config.yaml
model: "CTC audio transcriber"
gain_aug_db: 10
n_mels: 40
subsampling: 2
beta2: 0.98
batch_size: 64
lr_schedule: "wsd"
weight_decay: 0.04
Rows from block 10 of a small CTC audio transcriber, named by matrix and row number. Rows with one number belong to one neuron. Each number is 128 + 24 x the weight over its row's rms, rounded and kept within 0 to 255. All counts start at 0. Numbers have three digits each.
After each neuron's rows are labels from the 100 clips, of 14976, where the neuron reaches its highest value: "strongest on" is what is common among them. Only what is clearly more common there than usual is listed. The data: read English sentences (LibriTTS-R). In brackets: how many of the 100.
# fc1: MLP up (model.blocks.10.mlp.fc1.weight, 1280x320), inputs 0-159
# fc2: MLP down (model.blocks.10.mlp.fc2.weight, 320x1280, transposed), outputs 0-159

fc1.137:129117047146139160118127115140128127129128126132127128129128132133113117124128136126124126128128131130128124136136106163201133124128127249129106128118122127135128128125135141128132128127128129122131128085131127160124058130133127108144127127127182125127128124085159194128119132107129125129130139126083130123133127150129128130126128130083131125132127128128129129120129131178129131182121121128134114128137249126127113129139130129130131128128125128126166130128145127100123127082137128
fc2.137:126037101162128121128130129128128127136128090130128128128124153127127124132128129131128127128133128128123128130132133131121129125130127132126133126129128129128127126124128149128134128129131130130126127128072136133127128129134117060129176129143132030128129120000128196140140128115136128132126125128130128136128072125128128127130128127128125168128127129127189126127131128127129127124104128126128128126129129116128130127128128128128131129128129145129128128126090128128128123135127126
strongest on: the word "not" (29)

fc1.597:135129128109124139126128129124127129128125133128126125151127135124134127124111128128120131126128150130132114128136255128147128129129125164127130133120127128119130116134129146128130114128124126103134115127144045128130127128135126129119125119144135132131127155128156128179128139131135128133131126127144127128128137124129129183128124128128131131127133128127128129127136124130129127128126132126141132129126126126129137130113127130122129125129128128129117136128221131127132121127130128
fc2.597:125128115063092121125127130131127128130125120128133127128129119128128115127107128126128130188127117128127127137128158128130128131127124128128133129127135129129129124128128128129110132129126131128127128129129118147127129131130127127127117130128111125126141120128127128120128131115120128097114159127122123128128119129128137128135127128128123127127121130132133126128128122110128129130128127157126128130130121140132136126116122123124121147125127087132130127117100132129128135134127109
strongest on: the word "for" (48)

fc1.580:094128121056210128097128117126128128128124128142130128115125139127129126134128122128225132129127126128127126128128127189130128128144124091130128129128128129124130127109128236138131122122188094133114137127129134127127120129128117131138111128128127129136130117128128127127124127121129136138142128129128129129128124129123128138127127124135116128127134117123136127201126127232139127128127127141128137155052117130133110146131129152128128129129122128132130149121137132128129128130126129
fc2.580:130124128126128113127134127132128127128123117127127132131128127128122122107128144126127128103160134129124133114104129118128138061127130126128128127135135118128123127126128127131082131136125126144130133129146126131128128096114124129126127128139127122071134124129128132123129120120132127128127142127129129128123125125133131126128127128128126131110143136125127130128059140127129140123126136126255171128134128127127128128128133127128127130127127129127094127127127130132106130128129136
strongest on: the word "something" (25)

fc1.379:120130126127127127121129131131127129132128129128123127153126128127107068132130129124130128119128128130129190125126128127127126119129128128128127129128129128125128127134128130127137129129129129160143127128129127129204127104127128121123132125128127130128148135127128129128127129125127136142123123132162127131126131128130129135127129125126137131126127126129128125129128124125128125125128126128129126130129166127122125134129117128133126130125129128115129133133125131128128123127127117
fc2.379:132128128129126128127125127128128131126128122213126129128128122128129125137128119129129128128127119128128127128128129129126123126136113130126128128128129130128156129127126131128159125144129106128130129128128131136124130129129184127125130128128135111128128127128130128130124127128128126111126128145128130128136127126128123124130128131129128145126129130133123128126128130129145129128165128127127128131127132133127129128128134129128128119111129127129129127129123052129130128131149127
strongest on: the word "but" (42)

fc1.638:128128125114124128252108172127126127125123128125128129124117124086131128122178130130136100131127130127160129125128129130105077125126124128132129121129129123128186124123128128128137129128129128000128185129136129122124132120089141129128195127124120132126128128121124119128128129129129127116123128128148130127130128131149126128134127128128080134127145128131119123130127129126122164132127133114128129128126133133128121153127119117152129129141134146129174129128231125127184103128123130
fc2.638:142129102125135132119128066101082130120129123170128117143158170123125130147112148129127124110123127127136087129127129235133123132126127116128141125114128127128138126119129129128126114126085127133135127110136128125127129128137121129128128125142125128129134126128131127128125190120128127125127110137128128127145128128125129130172126128129132127129124123128129128128136133128120129116158243128130171101156128174125131138130122128131080127126144117128127089138075122129097128129106126
strongest on: the word "have" (43)

fc1.745:134142149128124103127128130127114128128112129125111128128141127128131128133126127128115126129131128126255127128127127132128130125133135080156122128127126128255138129128123133097150074120143128129104129120126117130147129135115113250150124128128127068147127255128127134126128131119121126129097106127128130128129129127113122129128140127127124128128133143130120129128134112126124127146123124127128116129128128135142121131128111171131123128124038128129126136134137114118145094124129129
fc2.745:103121129128085114138129134131122129128144128115123147120124133128129130128119134128128124149128132103191128130130141123134130090125125129133133119129135131255131127130128109133129127132125074128126131129128128142130130126126128000130127130127128122120128073126113097127132143202129127128098129133130128130131129127128132128103183130128127129128146151129128127130128135129124130127132127135128128119128128128086130128128068057127129144126123127133076124129095134128127128129128129
strongest on: the word "be" (60)

fc1.428:129136091136128129127128126131130166128128124115081130127127122131128115118127101122092134068176136131122120121241118128129128133126177127082128129130127126118130124135113131113216134120127123134130139155130060127128128128129098057141223159119129139142140081119119080143123169130121125129128139109134140120112180133079122135127125132125129128125136110131098128127131123128128118126115127142125132137190127127130081128129154165192095124165102129129135126129136134126113130119132128
fc2.428:127094144199127128128128130152101128128138128123131130124139135111118190125101145127129127192138128128129126149119154101132130076135025108167128123131135139128095130115126129122102126161184129136128146122133147123126150132125165128148130141120128116077128128132121120127126128181125129136127140184118123128128135125128137129150125024127125091127130128132126128128128128126136129130128100137127128128139117127129174127162132128133128138069138127129107126128140128128126129186114127
strongest on: the word "now" (48)

fc1.333:129124142131128150148133126121154131132131123128120124122126128178129153136127131126115126064132128128127143128164125178155129128123125127119117122128133129128126128124130122124137128121122124114131126141128128173078126129130129125069129118112116127121128125126127127130140129132130135129123128129126119130127130130130125130127122046128080131146129133122108096129119133118129127131132103115140131132151163129072086128125128140125100126130130127122128171116134141139128128137154152
fc2.333:128127128177128130125128125176134127131129135129128128055124130140115065125128133128120069112131128119145109126146131130142041147129138123127128131103127129122125126129128059153127145136122121104132126089128130136140128124132099130127136116134125128177134128129127046138127134052127123128126174122174129135136126179106127125116136255107132138129055084128127119129127125144124110114148128113120164169128087124133131127130108124133119128128133138133125128136127192129125140111133127
strongest on: the word "for" (29)

fc1.663:178123145120145126118124119133141128101132128127143125125129144133142119128144125129127124143140152127255114148120140130128107115128139167112131130128138126185129121134128133152136127128134127130100129124127127131130128153164116129130121129126129138129144159133128129127125129121109063130128128130123121135128149129128129112126124128135130129095150127128138128139115108104130107196129121118131129138122128151138126096126124128117128126133128130037128119121134144127090130126129126
fc2.663:129143128129109128126131132129123108157128124131131131112125130000129058135109130121118050129130101122190127132090110128086128123127125125157127128134136065155134151109144131129140128121130123108117120124128137155131094174128149128131104143125129135126129127130128100128129128128131098123128165086121130129126138128127127128128128123142124125126128128127128104076164077132129148143133127122140134132128127108143128128119144128128128147148147121127128126125082125123123096163130123
strongest on: the word "be" (72)

fc1.744:175127104128128151127123128024141138132132133127129124149128127133094128119206124114126111135130130130136125134146132180117066128141126102129134124119129128096117131131129131195128121126132128109133112131128125091142122130118132129137129128128146130128135126107123128128127129125122129130095128128121129130128126148126131128131107150126129131157142142126135126132127111128114128134128127128083097085124088129125085129139148129134255146129121132127131128134128115119128122125127128
fc2.744:128128128110129128128144125124219140128142128128128144139103135175132140127121122139109167128135127123130127127128190102121149129131127150121141126119137138105128132169138117128128120129128128100140128121128129134087137126178120128142131121126255124125127124119128131131129145148160128125136114126129130129128124120134126086128106054128125128127130112131172115132126141116130128116127133128128116127139128126128105186133129133119128128129129129119227126146069128116129137128126128
strongest on: the word "you" (48)

fc1.69:126123129130101129128148131103144127129129128119131121143208130125126214128127124118119126106113130130163126135121142130130128132128130129125071128128128128121130130128130098128134119128129126129127129255126047148128124128131072101131107113128128255128160127112129132129128128135128131131128128131126128125116124126132127128130128136126129124047129125141157122129135131128128121058125130119121107123120132128150116125134128140135113128122128126147134125123129125127133123128099142
fc2.69:128127128128129124127131128129129129128128112127128124128032128121133142132122128128129129128119131130171127128130129126128126128130127128082131070128127128127129127128099131122128128129129129128129134159128129128128131128128255135128126131082128255129119131122141142128128130128128128128129128135128127127128123127128127133127121127130123057255043128171097129127118128128130129136127129135125128128144130128144120129129127128128127121140132128128127130128128131127128119129130132
strongest on: the word "man" (47)

fc1.749:129138083132176158128162099129124126136128125150134124120153126129118124127163136148146122131132129137097060132136124147187142128122127135129128129125127146129106145127024116110124132114125129127154128119183133123126123128100127129101127134094118130172118125133128128126114128129126128255130116128127102140130182134099126135127124255125131130124098133149128055102145128139130119122128122134128139120127129059142169126134122122142128143129136052116129126128129092114121127128164128
fc2.749:115128128168080122128000116126127129128153128117124128149149114129123131118128117141120141128141127128239117126119129150128126116127124125125129129092122130124120128127116130128129127129132127102144134124127128131126127131127087185128130124132128127127130119127127138136102129125128124104125126102133137094128120131128123112154066113129244132128128255128129128139120126127128130148142129076127128106129144098147125145123130130150056122126149134123118120132127126135129117124128125
strongest on: the word "the" (74)

fc1.605:116128136148153139128137129149128129126123135129120125112121120144073113125139000112181124132131133127149128118133133133128121126128128130124153123149255120138109118142129223129120121114114134134117018126085149118132177146129104126126170128118129085118127175121113129125129122129111129152127130128120132129128124129124142137128129099145130134130136130127125124092126129107127124201127138079130133128075149130133104108186127121128131053127130090128127132052114120147127123129139128
fc2.605:124144129120130130112129142111129126124128125128129124039124127106124128140133160196199128124122130142112126155127127127093131114132128127127129196104235125119128125118123000123003121129138130132147128139134143120084133132117111128099128123110132129082127128126131114131070130128128126128145161130128134131128127201129130128128125130128140113128133131135128126134067106139131131129127142130117125128128130065128117128127127120129128126131130111128091137121124132136133128126085115
strongest on: the word "to" (75)

fc1.677:127123125045129131118129128141128229141129128130126130135128125128119130247112121127000119128077115133126127126126128126131144131133099128123124132142097136116128116158121154128129138128172130125130129129129128153128124136136126130128129117125129127133128128125122128132126128131133131131125080123125152113128137130141128121115122125129137127126128119122126131123144123129127132128131131127129127131217127127128130127132114126128138115125126108121133130128141128132133127154132129
fc2.677:138134187132128129128128129131116179128123128129131131129132064130127128136127130135095083125130149128129128127130127129128128128131127129128128142117128128129128128127128065128125123127128126129128128132122127123128127128128128114128127130128128126126100131130127128129127128126128128128127127126122128128126128129124114129127129127128131128128128137128131130127134128120126132130127131128154135128123127131128129130128128130128078128129134129124128131155129133130128129128126162
strongest on: the word "me" (32)

fc1.61:130192125170106156133100146141140106124137119130080130152255123128137129128107145131129125119121118136138145084059120105128098135125128106127131151134087128127118199116112116130128136136128149128146118124128128127128123131123148128129128128146099127129111146128128074128151128126131161122098128130128130122143130151157185143128135138135129126144128087107142130171128125119123122123123135128229128073122197125139134127133113127120115121131133119129156130128125126131126135134101134
fc2.61:127153075150109110159155117114116128147121105136137128137082128169128128128142105134128128103127110131119154134140128057130128098128122128129091199163133118175122129132129130122127128095127127146124141127051120131126129132125140136127128128120129127143114135130121110144128139128126128135119062127128128132126139131127157125126143116129100129124129126097121124139134129128123126120073128131128039127166127201142119129126126133138130129182113135130164000140150205090128100094130105
strongest on: the word "have" (28)

fc1.198:123128119122142128125129129128127119127127133130096130125124098156181112135132128132126128087128133129156133145139107100128129142128112128126129099127126127129128129161129125129131125168128129132113121142128128111113137114128113166019093135129109123127125144104133126111127129125125114118127131120121128133128127255132130130135131134124052154109142133127124131141157120117134139145127127116153102138128137144127124125134122129126127121162128130127118149126128199123128113128154128
fc2.198:129123128128132085128129124128128127127128134102128144128132128114129129121126129128112134132142127139129127128124128131055165126122129124128123137129117131122095228130127128137119121133132126106122123126055127147095105113129255129127127183129132129154047121128124124154128128127126132127145132112138134127124134255126129017128129129117127130124130105127130133148129105128129126128162129133128120128130130130127130126124086128131184200129130128126128129128134133129128123126128129
strongest on: the word "very" (36)

fc1.388:135117243134128136115161069122127127122125126133126131126130130122131127128125154129124128173127128126141128103143128129122128120127128132134124120125134082126128210146129126128142126126128060129124125060136114130137128131129128255136112111134128124126128255111041128118089126126132112139128117125132139126128128128133135143138126128115131132165123181123128133129112131129134114128112142123126123131125054130129137128126134136133110125117128132127133119137132131131131128128125126
fc2.388:131126129133130095129128134130123129128126150121008127129068127123126125125126000127128129129146107069128128129139121120116129127129123127137126124127133134130128128127128128132128106129129124127128161128127126127128131128118126033128128129121127130127130128127247117128153122136128127128124128131122123128159128127127129127126128128129156128128124128129128131150130127129125128128147128135128130129128130133135138128255126129130127140128128125129128168136128130121128128126128129
strongest on: the word "me" (30)

fc1.392:148119122202123125153129128125141128136129128088156113112121128227057126127129123120125126115134127121129125126122128128108117106153129125128140164124126111128127129127128127128128130127127154128127131224120128130115127120127129148124130131129127218146169086128147104125123182020127121123126128127124128130130128129130128128136128123120127131124137125128129126116167122130127125115123128235129114133181117152126131128173119049181128119131127120140145137123080131121065128130120128
fc2.392:129128134126109123128134136128132124152128108131057114126110124128129139155145126145137111129128125128128128130197134136126128120140093228117133127128146126188128128128129128169130127128116129157112085255128128116124127125128130166133131125115127124132117126125141128142144102129128128112127131132128121126129128129138134121200129125110128053131120177125135125128124126141132128128127097128138134127129123135144113127138128129130123135125134126143129124128156128128177131128126128
strongest on: the word "this" (36); text has "yes" (25)

fc1.365:128129101096096061127105117129240128129127137087125129128134124125123128133120128126164126141134133124123128147134139128123126138134115123129129122111125185125130135128114145121128149110127000159169115128145128124125127127209133153128127127120152135125124130092127136155129138128127130099128129140128128128097131134131123128126117126106127129052126095138126127128129125128113131131128130128128129129186128125177128127129122147116141131127129118128157128129150119129131132128179129
fc2.365:129130129128118128127128113129255138126128128161125136128127136129128125059129127122113168131130127131126107131139139128124129127129128130128127125140114128126140132129128130079127125144129124127140124130091130101143125127119123128131128128140130079139127128106170127129142130149141129161053127125129129125128128127125135128128045127132129127255129130126128128123102124124131128060127132129128129126127128125128128128133128128119128127104128133135127130134128133128132128132131129
strongest on: the word "back" (36)

fc1.121:129113157026126128124115141127130143127128124098210128255112124128128124106128131128190140177226128000130143122126136127128122105130138134126126128128131139199127129137128155128127130128128128129128129123146128134128143064129141119013128125130128169128123128127131129131128121153149131129128094118116128127128026157128125127126106128128126079135138129103129126133130125125127145137125131128128129112128128128124119128128127127122123127129127127127128135154128115123146129127150126
fc2.121:133129128102129132129130125055125132128130116150067126176128086117255128124127129128128148131128137094133128128126149142128151128127101118128126091128124130128129144131109126129125127128127128132128117119128156128128127116131126129174255124151129203128143128126131128126152033180127140128129131124128129130134067132129128136128128122133123102126127127117126130047123129130131160127131129132131191128146126128127128126129129117114128130180126128128128128129136124124129131129127129
strongest on: the word "with" (35)

fc1.648:135033126128126126124124128128148120123129128140133128109129128128129120154128135144128178149128128125128122122131134131131130128133121128127131123127128129130127123122127128127128133125129132164128255000194129097127087118160127121128134130127155126127144129134128184113151128123132129133150134126125130124125126127128128113130130130128153135129123063130126127124186128124128128168132111134147130171142118127086129128140141128128128123130123128128128129127090127133129180128126127
fc2.648:134109128128128173119128126126126119130128128128140131128234128128125128128128126132125134131128128129128125136136128138117136129130129129129129125136128116139148127131132148128128134130132123130127128063130128120127124131127119128128128138136133125118128126126128128130134125129128129119118128187129116146129120128128122126141129129130129125128126073132142114134102129126122121128128128124127128131129128134255124123128130128129127119133131104146124133128135118128128128134128124
strongest on: the word "not" (53)

fc1.269:127120128120133126217121122128129128113128129128128130128129127148133123133128132128105150132131128128135128133133135131130136000137122158127130078127129130125128128123129126129132126128144128104127148132128122138153128126128118131120129119129130125140132138133126127131128128126126128128131128125130149128128132127127126132127127129128141122112116136126121128136128139128122129151126255124128129132128128129109127128143128120129128133129116142128128133128127098129130122127128128
fc2.269:129139129127129127000117128128130145132129125162128123106147125127123128129129126116127128194094126129113106128134127129122116182116128062128124110128128195131116132128128128130126127129128122132129129119129115123124129131168125128127124130132128114161132126125122179121133128118128136128121130126157128139128128177128133127130130126134123129126128124137135124164129128125129128129131152125124128126131122133127129125124129128116122127127140034128127092128075130129128128091128122
strongest on: the word "for" (57)

fc1.117:139129131127100119125128128128128131117126128128129142104117124128121112131122132132128138127124100127132134132128106148128135129128133130127112249172128127139132128193107128128085146129130161124137130132123128126090135127125141173124128127129129114245134118128134127122128125132128117135139132084132150138131127128128127137099194197110132110140129165142140131151128120105094146126105233135115128104123123125128173124069125128128132144130102124125133128128135116109131128138127127
fc2.117:123137132105162128140135125079128116129124113128105127122155170181126129122095060139127192128124127128130117124133128138122065128117102124046127142126126059129126128144129129128143137122115129083128078128125097117128128113127128129128130143138120058124128095110114188113128128128144133129147128070115134127124121127128151133131169130093136128122118232151138125122133125109129120128112164126135087125129093106048127138129128128126125132098128197123166128105121128168127129133202138
strongest on: the word "my" (29)

fc1.343:119116127119141155128126139127127133127126126111128123128127123254122254121141118131130034127171132147125113128165125126132128129128200128081128127131126115127126104148131126116169124121098134156137128132128025138140114130134090151122128126087131145127132127106146126128129129070104128122128155090114129123121151177126128132148129128126129127107126128131123143127139134145127121129128130128127129127139109132133130135189128156133120130146131115129132129123124113120090125110090129
fc2.343:117130164128126129128128179130135129130129129130217130079127128127125128127128126132128061106129130000128128128122128128127137128128132133130129128125131128125128131118131000126132165128126128224137128119134128129126124112149224133128128130125129127120128119128131120128125126130109148133139126128126133115128190145130128132128128127112126129128130100131126133110128123126133127127131110121128187127129128128129170129208122105113128164135131128126125130127129137127136139128127124
strongest on: the word "now" (31)

fc1.645:131131146119132136128133126137137135118093155109129127128088127123152087122109116107081128131146127128131184135127125072136126178128135126167125126113126126128128128127136128126130134082131114117162117084111000129129126128124140134119135127142158119243128131078109129130132136134136128119132127128126134130146127115036129128129127128131132128134143153124135130132137128128118128133103113104098122129126127204135123130115125131129128133114126156126143115141128138114134093154197128
fc2.645:137128165129118127129128194155117131128135127131140128149124130130143131136129120196128137149128083121139133144113130128123255138152107138128131121145094115127075077073104128132117092132131131130127129129170147127133115128138079076141128186129124168131132152102129122174128127130096129127142165131122122126150101115101149118137128128128123121126125126108131126131131087075162125130126129199130126136082115083120129126130143127125140127130134131139125128132127124148128209107126147
strongest on: the word "my" (74); the word "i" (64)

fc1.598:159113131127128133128122124121133195129128126128133122129170128125126255199135130125130115115124128130131145129098131128000125126127158126110128129129128126121128128129130126108117128128125127127126127127103128133156127130128135128118128122132128130137128128129127127128131131115156113130122125148117128128126128194124128132128140147123156125127111133128123159132103133128130165127129130121132131127131146131128126127103129126127164129128129202130129104128128139132128129129126128
fc2.598:135128127128255121128133128128135127128109128132127111130154123128126113129128127128135116129119130131128085128127138122088153132127104135143000127128130160144128174129128113129126130142129138128150103119033054117014128126126127128131128124128123124125122119077128125128127125120158128124118133120128128082128045128129132130132127109114128130128099131117130163128126128128129128097118138149126128091131123126128130154128178235128125128125130221123199128116129127130128129166134133
strongest on: the word "anything" (26)

fc1.669:130128126126126128130141128126137132126137134120127118129129120146123126070124117118106128122128107128090131129165200128100049112150126126149128116062133125127134123127129128130127134088126130103107128130170018130239124131128129127115122110179128132134133131128150120136123128088128142139123001114136128126163128133131086132128127123128127131124122136126126128117127114129095131130125124197127128129136127139094129125127128132195131137127104166139127128130132125119132126130121127
fc2.669:129129128127130128076126128128127128128118116140133128119118129127116129144127128130127103128125126121129126126126131125155064160128116119127130126094133182138122000125115126128132123128127129208128131121128128127132128127144117118134131121129127128126144123126130123128129129129127172117129130114125117125115125131128130126128122157128044127124108125126128125187129127138118111130128124129128131128120128124128131128061128125026122177116129069129128125128123118133129129128126121
strongest on: the word "for" (40)

fc1.73:126127130121128100125125132210101129125125139121193131192124116129129132127130150122142123186149128054132109132113112127124127113128119134120126128117145105149142125128147170121192142133148078125129134128121128075133130118128056103128127129125124188128143128166147135129124100138149127123129122091129141126127119120166117126120102128130124135113111118102164129122122127131128125107108126131137112130128128045125097131128133116119117092140114126128128127188124146185131109136138130
fc2.73:126129130133127129148131127039128128112127129127122127151126124107177128105133128136138126133133214121136127127131141161126131128125118129155129107132123128128128217134130072128115130093128128135164110129126128130103190130132128128133138102124128171122192128128128119122121123165117114120122200127127128131032083137138129129141116101093129089123132128126087130127128147128130124128128130129127141130131125128128129129128182122123130126124120133128130123132137118102128143129128101
strongest on: the word "with" (41)

fc1.211:129126115117132102163123120186165098123118131137136137128176094137130126122107132120119121106112152117151135139122126103128131132127127124118063134122142114141131113114121131043143128121175092131138128207144122128128109115120128128049145130116142137130095122186124133129127117129217126095163118124144129129128130141118146129120068126128082156128124142105128129160130146125129129124123127142134128205130139106128125209128082126131142119128181128112128128125080127127131099128128125
fc2.211:127128131145128136128138124138126139129246131137067132139126128122124148121131139133128140127124128124142111123130130107130120110127117128128063128131114140096132129113102128128104127129107168137114135127128132125130153127137111132124128128123128129121115134177127131132064236125056107128136157024212128123118130125130134149112128104131145140116133126127127126126117128133149126127134133128077046148150130129137052129078122121094127128128131127131073123117120132119138122119105144
strongest on: the word "man" (34)

fc1.190:124068128045127093147125157119132127134128119042148123126127127119097165135139146126130123127144141128133127127121131129127024128126128165130130118142129127126129114100114127130156134131139130130130127130114132132111124125130143130153223118125141156129128097162129126123087138126133123124128131127121120130127114125108137081133121132167141134125131118139128131128127133123129104128121127130115128132163138137132129091127140131129126127127132000130129134119120132128127133129140127
fc2.190:129123132127133128132127129131121128174156129145068094120128128124167139142127121149118124079125124084129127125128127128106126066125127128129125128175129128129131105138136131123138075124127136128142048215131182069127128117141119177128132135140128137128127129127146120125133136130129126018128123127137131125128128131125126119159129126128129058142128154175122126124129128123129130127130146119128126117132130140128143149110169133131130159126128110131109133201127128128255082129030128
strongest on: the word "why" (41)

fc1.243:181129131129101128114129061129123148126121150120130128148123130130142117130127129142128133128133130128082129106127111000129126105122104097129011125124145131168119121130127195113155076134124126123129057107129095132128127116132129096149231126129129127144130130128076128131131164133128123117119131135171126124146192122130143128131097122124136128151165124137129137089130130145126059047128112135068128123114079138127129140131120139126125133120125129124104130135150152128132135125128128
fc2.243:153127128128128216130128127133163133126176138124132121128128129089125099122125141128123128100136116128131127159105127127135126113135158122128216121127161048128133124103121119128113095126128130130134045127126128133131134114128112133129024129127127128117144128093142133135035121132128126182129126107129105131059125121142131127226026127187127129129116131129131103124127104128098127136129123127127137130060123128128129127123128119127123151129140124178118131133129130089140134125110128
strongest on: the word "you" (96); the word "i" (47)

fc1.95:128128118103089121143114126128255132129129129083134128126126126120127132125128125125135128167143130128128127143128131118117038138123130139130127128119124128130128237132134129128128131132125000138127127159130130126129081109255129139131141149127128110123124130132089129127130134127129143125122131138148129136127123129130112139105112143102133128000127047131113128128175128128128128127143134127148117119141128115137132125130129128140132124136131112128185128116129107146133141127126128
fc2.95:133129129139126128127119130128255138128134128129128127128137134151128128128115126128120138211131128138128109127130129152128123129128125131130128128129123126126149148133128128104128132127128128108129127134125139112133118128128125131130128145129133090130128131130129126128128128134125122137121126127129129128129128125120128126132130119128140124255133130128127129122129132128132122127128133129126130128127128128126128129134136129121128124122130131126122131113128130139129157132134127
strongest on: the word "back" (29)

fc1.726:087138128134128009130208121127106126127128128138128131107128145195128129127126122131129127117128122131126130130129131126091120151139127123130123128127117128128125127126128133129132125179120128087124149129134122127128128122129127123127130148106123128176127124134144130126128133127123118127000127120129128128121128129129128122129133128128112135128139135127128069129126127129130103126128249132130128129130125115135128130128147127088129128131121112126107127126182132129130128125128128
fc2.726:127127125129128126138125128152129130132127127130128134129127170126128129160128128122124128129128116128128128129128132124042121110128128135123134128127128125128125137127128127129131113031128128129129107129127127127128130229131126128177128128166126128130132119127128127126129128128127128042186128178126128130132127165128128131127130137131128128128114127129119127139129124127126131131127145121129128128129129132129129128128128095128128131124131128128128127129128130130128128122115128
strongest on: the word "to" (61)

fc1.397:128128126174127129128133122128128128127129128129142127138121136126128151137122161136140200123133130181130125075131211127144074125212105142127130122118154128124128173130129121128132129121113127132128060094227133129140136136129128130121137101125218136136116133100167128129191134128127110205120114128115128132126142137128130137128120127122127128126108092129127128128128119128129043090128124128124128118137130130129128124130141121128124127150128123129126127128128129124104124130140128
fc2.397:128149128255196132123128126128127135129128149129152128129128141025133126117136129124120095127128128134127148152126125134129126129126059148132129129127131131128117132134127122126129148092128128142128151128127128127124117131127128147127125130135129128121091122156128130129131117128126128156186202129128127129069194125128128216131137125131140127108119129132063128094120122127128144154118176129128131130129122167184123127121128132110127115093129128137129126128134128129154136132128128
strongest on: text has "perhaps" (27)

fc1.282:129127127128128128139128247130127128128144132039118128127130128130131126091131134124109128128151131127116129135137120128127241130128130100146122130124127124132128133124118128120128110126125126144128128129128111129130128130112128131120130149118127178129142113106127135128123123129115121129138129128183125134143128126155128125125089129126138128130128146130104129000127137133125129137128131128107127137190128128129129133156123129118128242126128101112130128142131130129127126035138125
fc2.282:133111128112074128129128128128127128128129125255025132129128131127130138130018150128132112128127137127135126147127128129127127129123122131126129127117132128192128127126128149117124126147128122128128129127107121129104128136119128127128130128133144115128127128123118128132128128119127129127083135149117128131130115124115097129128126129130129129128128128128128129140129128119105128119128128129126124128126141126120129089024129127125130126127128135130126255126128128123128128129128129
strongest on: the word "the" (78)

fc1.92:123129139122128129123131128121129129127127127132128133127186128146102128119128108126128105126173127141126128128128128131128082133157128129151122131123131087132127128120091255128128128129128126124139074128127124127130129130126129126130131108131130104136128145129125129130128122126128137096128089128127140125128126131126131129232128128129124126132124133107126138110160128130136126125129128119140127125110000125135126083127129199128125122132106127127128151128133132109129152131140131
fc2.92:126128125127128124133132129128126128131124122127115128128057084131126125103128128127128108128130124137135128127111128127149128128131108130113115127125133129119118129110128000129113129128129125134128128130122122128111129138128117163126128074114129128128130105128127121128128130126130137127130131128130121128128125128134128128153128128126127125127120127129135134125050130127114133128126128136122128129128000141141127128127122127127130129128128128127130119121158128128128128129121125
strongest on: the word "to" (75)

fc1.722:128131121132136114123128129124132127128129128129130127128130132105128153146128141119127127127126128131131255121130134129037124150132130128133136127124120139127127128127135127128123132127128128188150138130124128126129128111127130133123134140199156127184129136127129126128131133127127126126089128103119128126126115122125127127129128128119128128129126128129142155128126128119128127127129142125132128128129125129128128128129130125125133126131126207128128124131120131125122125124136126
fc2.722:147126133134128120159130129127123128128128127164128118127128129133128188127129103128127124130122119129128067128131255128080123126128116146128109157094128128128126131128155128128158124128058126116132128128127128128121129132126127128202128109129125129063127128128122129126127132179138128129154119128167126128128128128102135124128128127128128128127138128243127128123128120125128129130128126128120122100128128183125126133111128130110130127129125121129130127120142149137134128126128148
strongest on: the word "a" (58)

fc1.760:117130136127128130137128105116148142122121127137133124128132131128138129137128131135130128166093127130125129109128125125128128132129111142162129128130098128138136118102129128127118118107124111131128130127133128171128085129127123100113127143115208128126127128127130136128133129136093129135138108123120128115131126127121125140255122128131131128128113130130114128114129123120132128123131125128138130122122096128131120133105092126135136224129130156129112125133134081117126128131143125
fc2.760:147126119121128128132126127128135152133126123150127129121129125115124123128090135130114126124131131134129104126128127123121124121128124118086103129127125129127105141117077130137120130127129127128128128119121128124125142131137129131129128129124130126128113121129128118127093128130113132127127128100127132124126127134002111131141129131133121129129119117129129132123103132124000129136145128128015131188191138113130117129117134149128135129123128128121128127130126165147128127133100121
strongest on: the word "you" (32)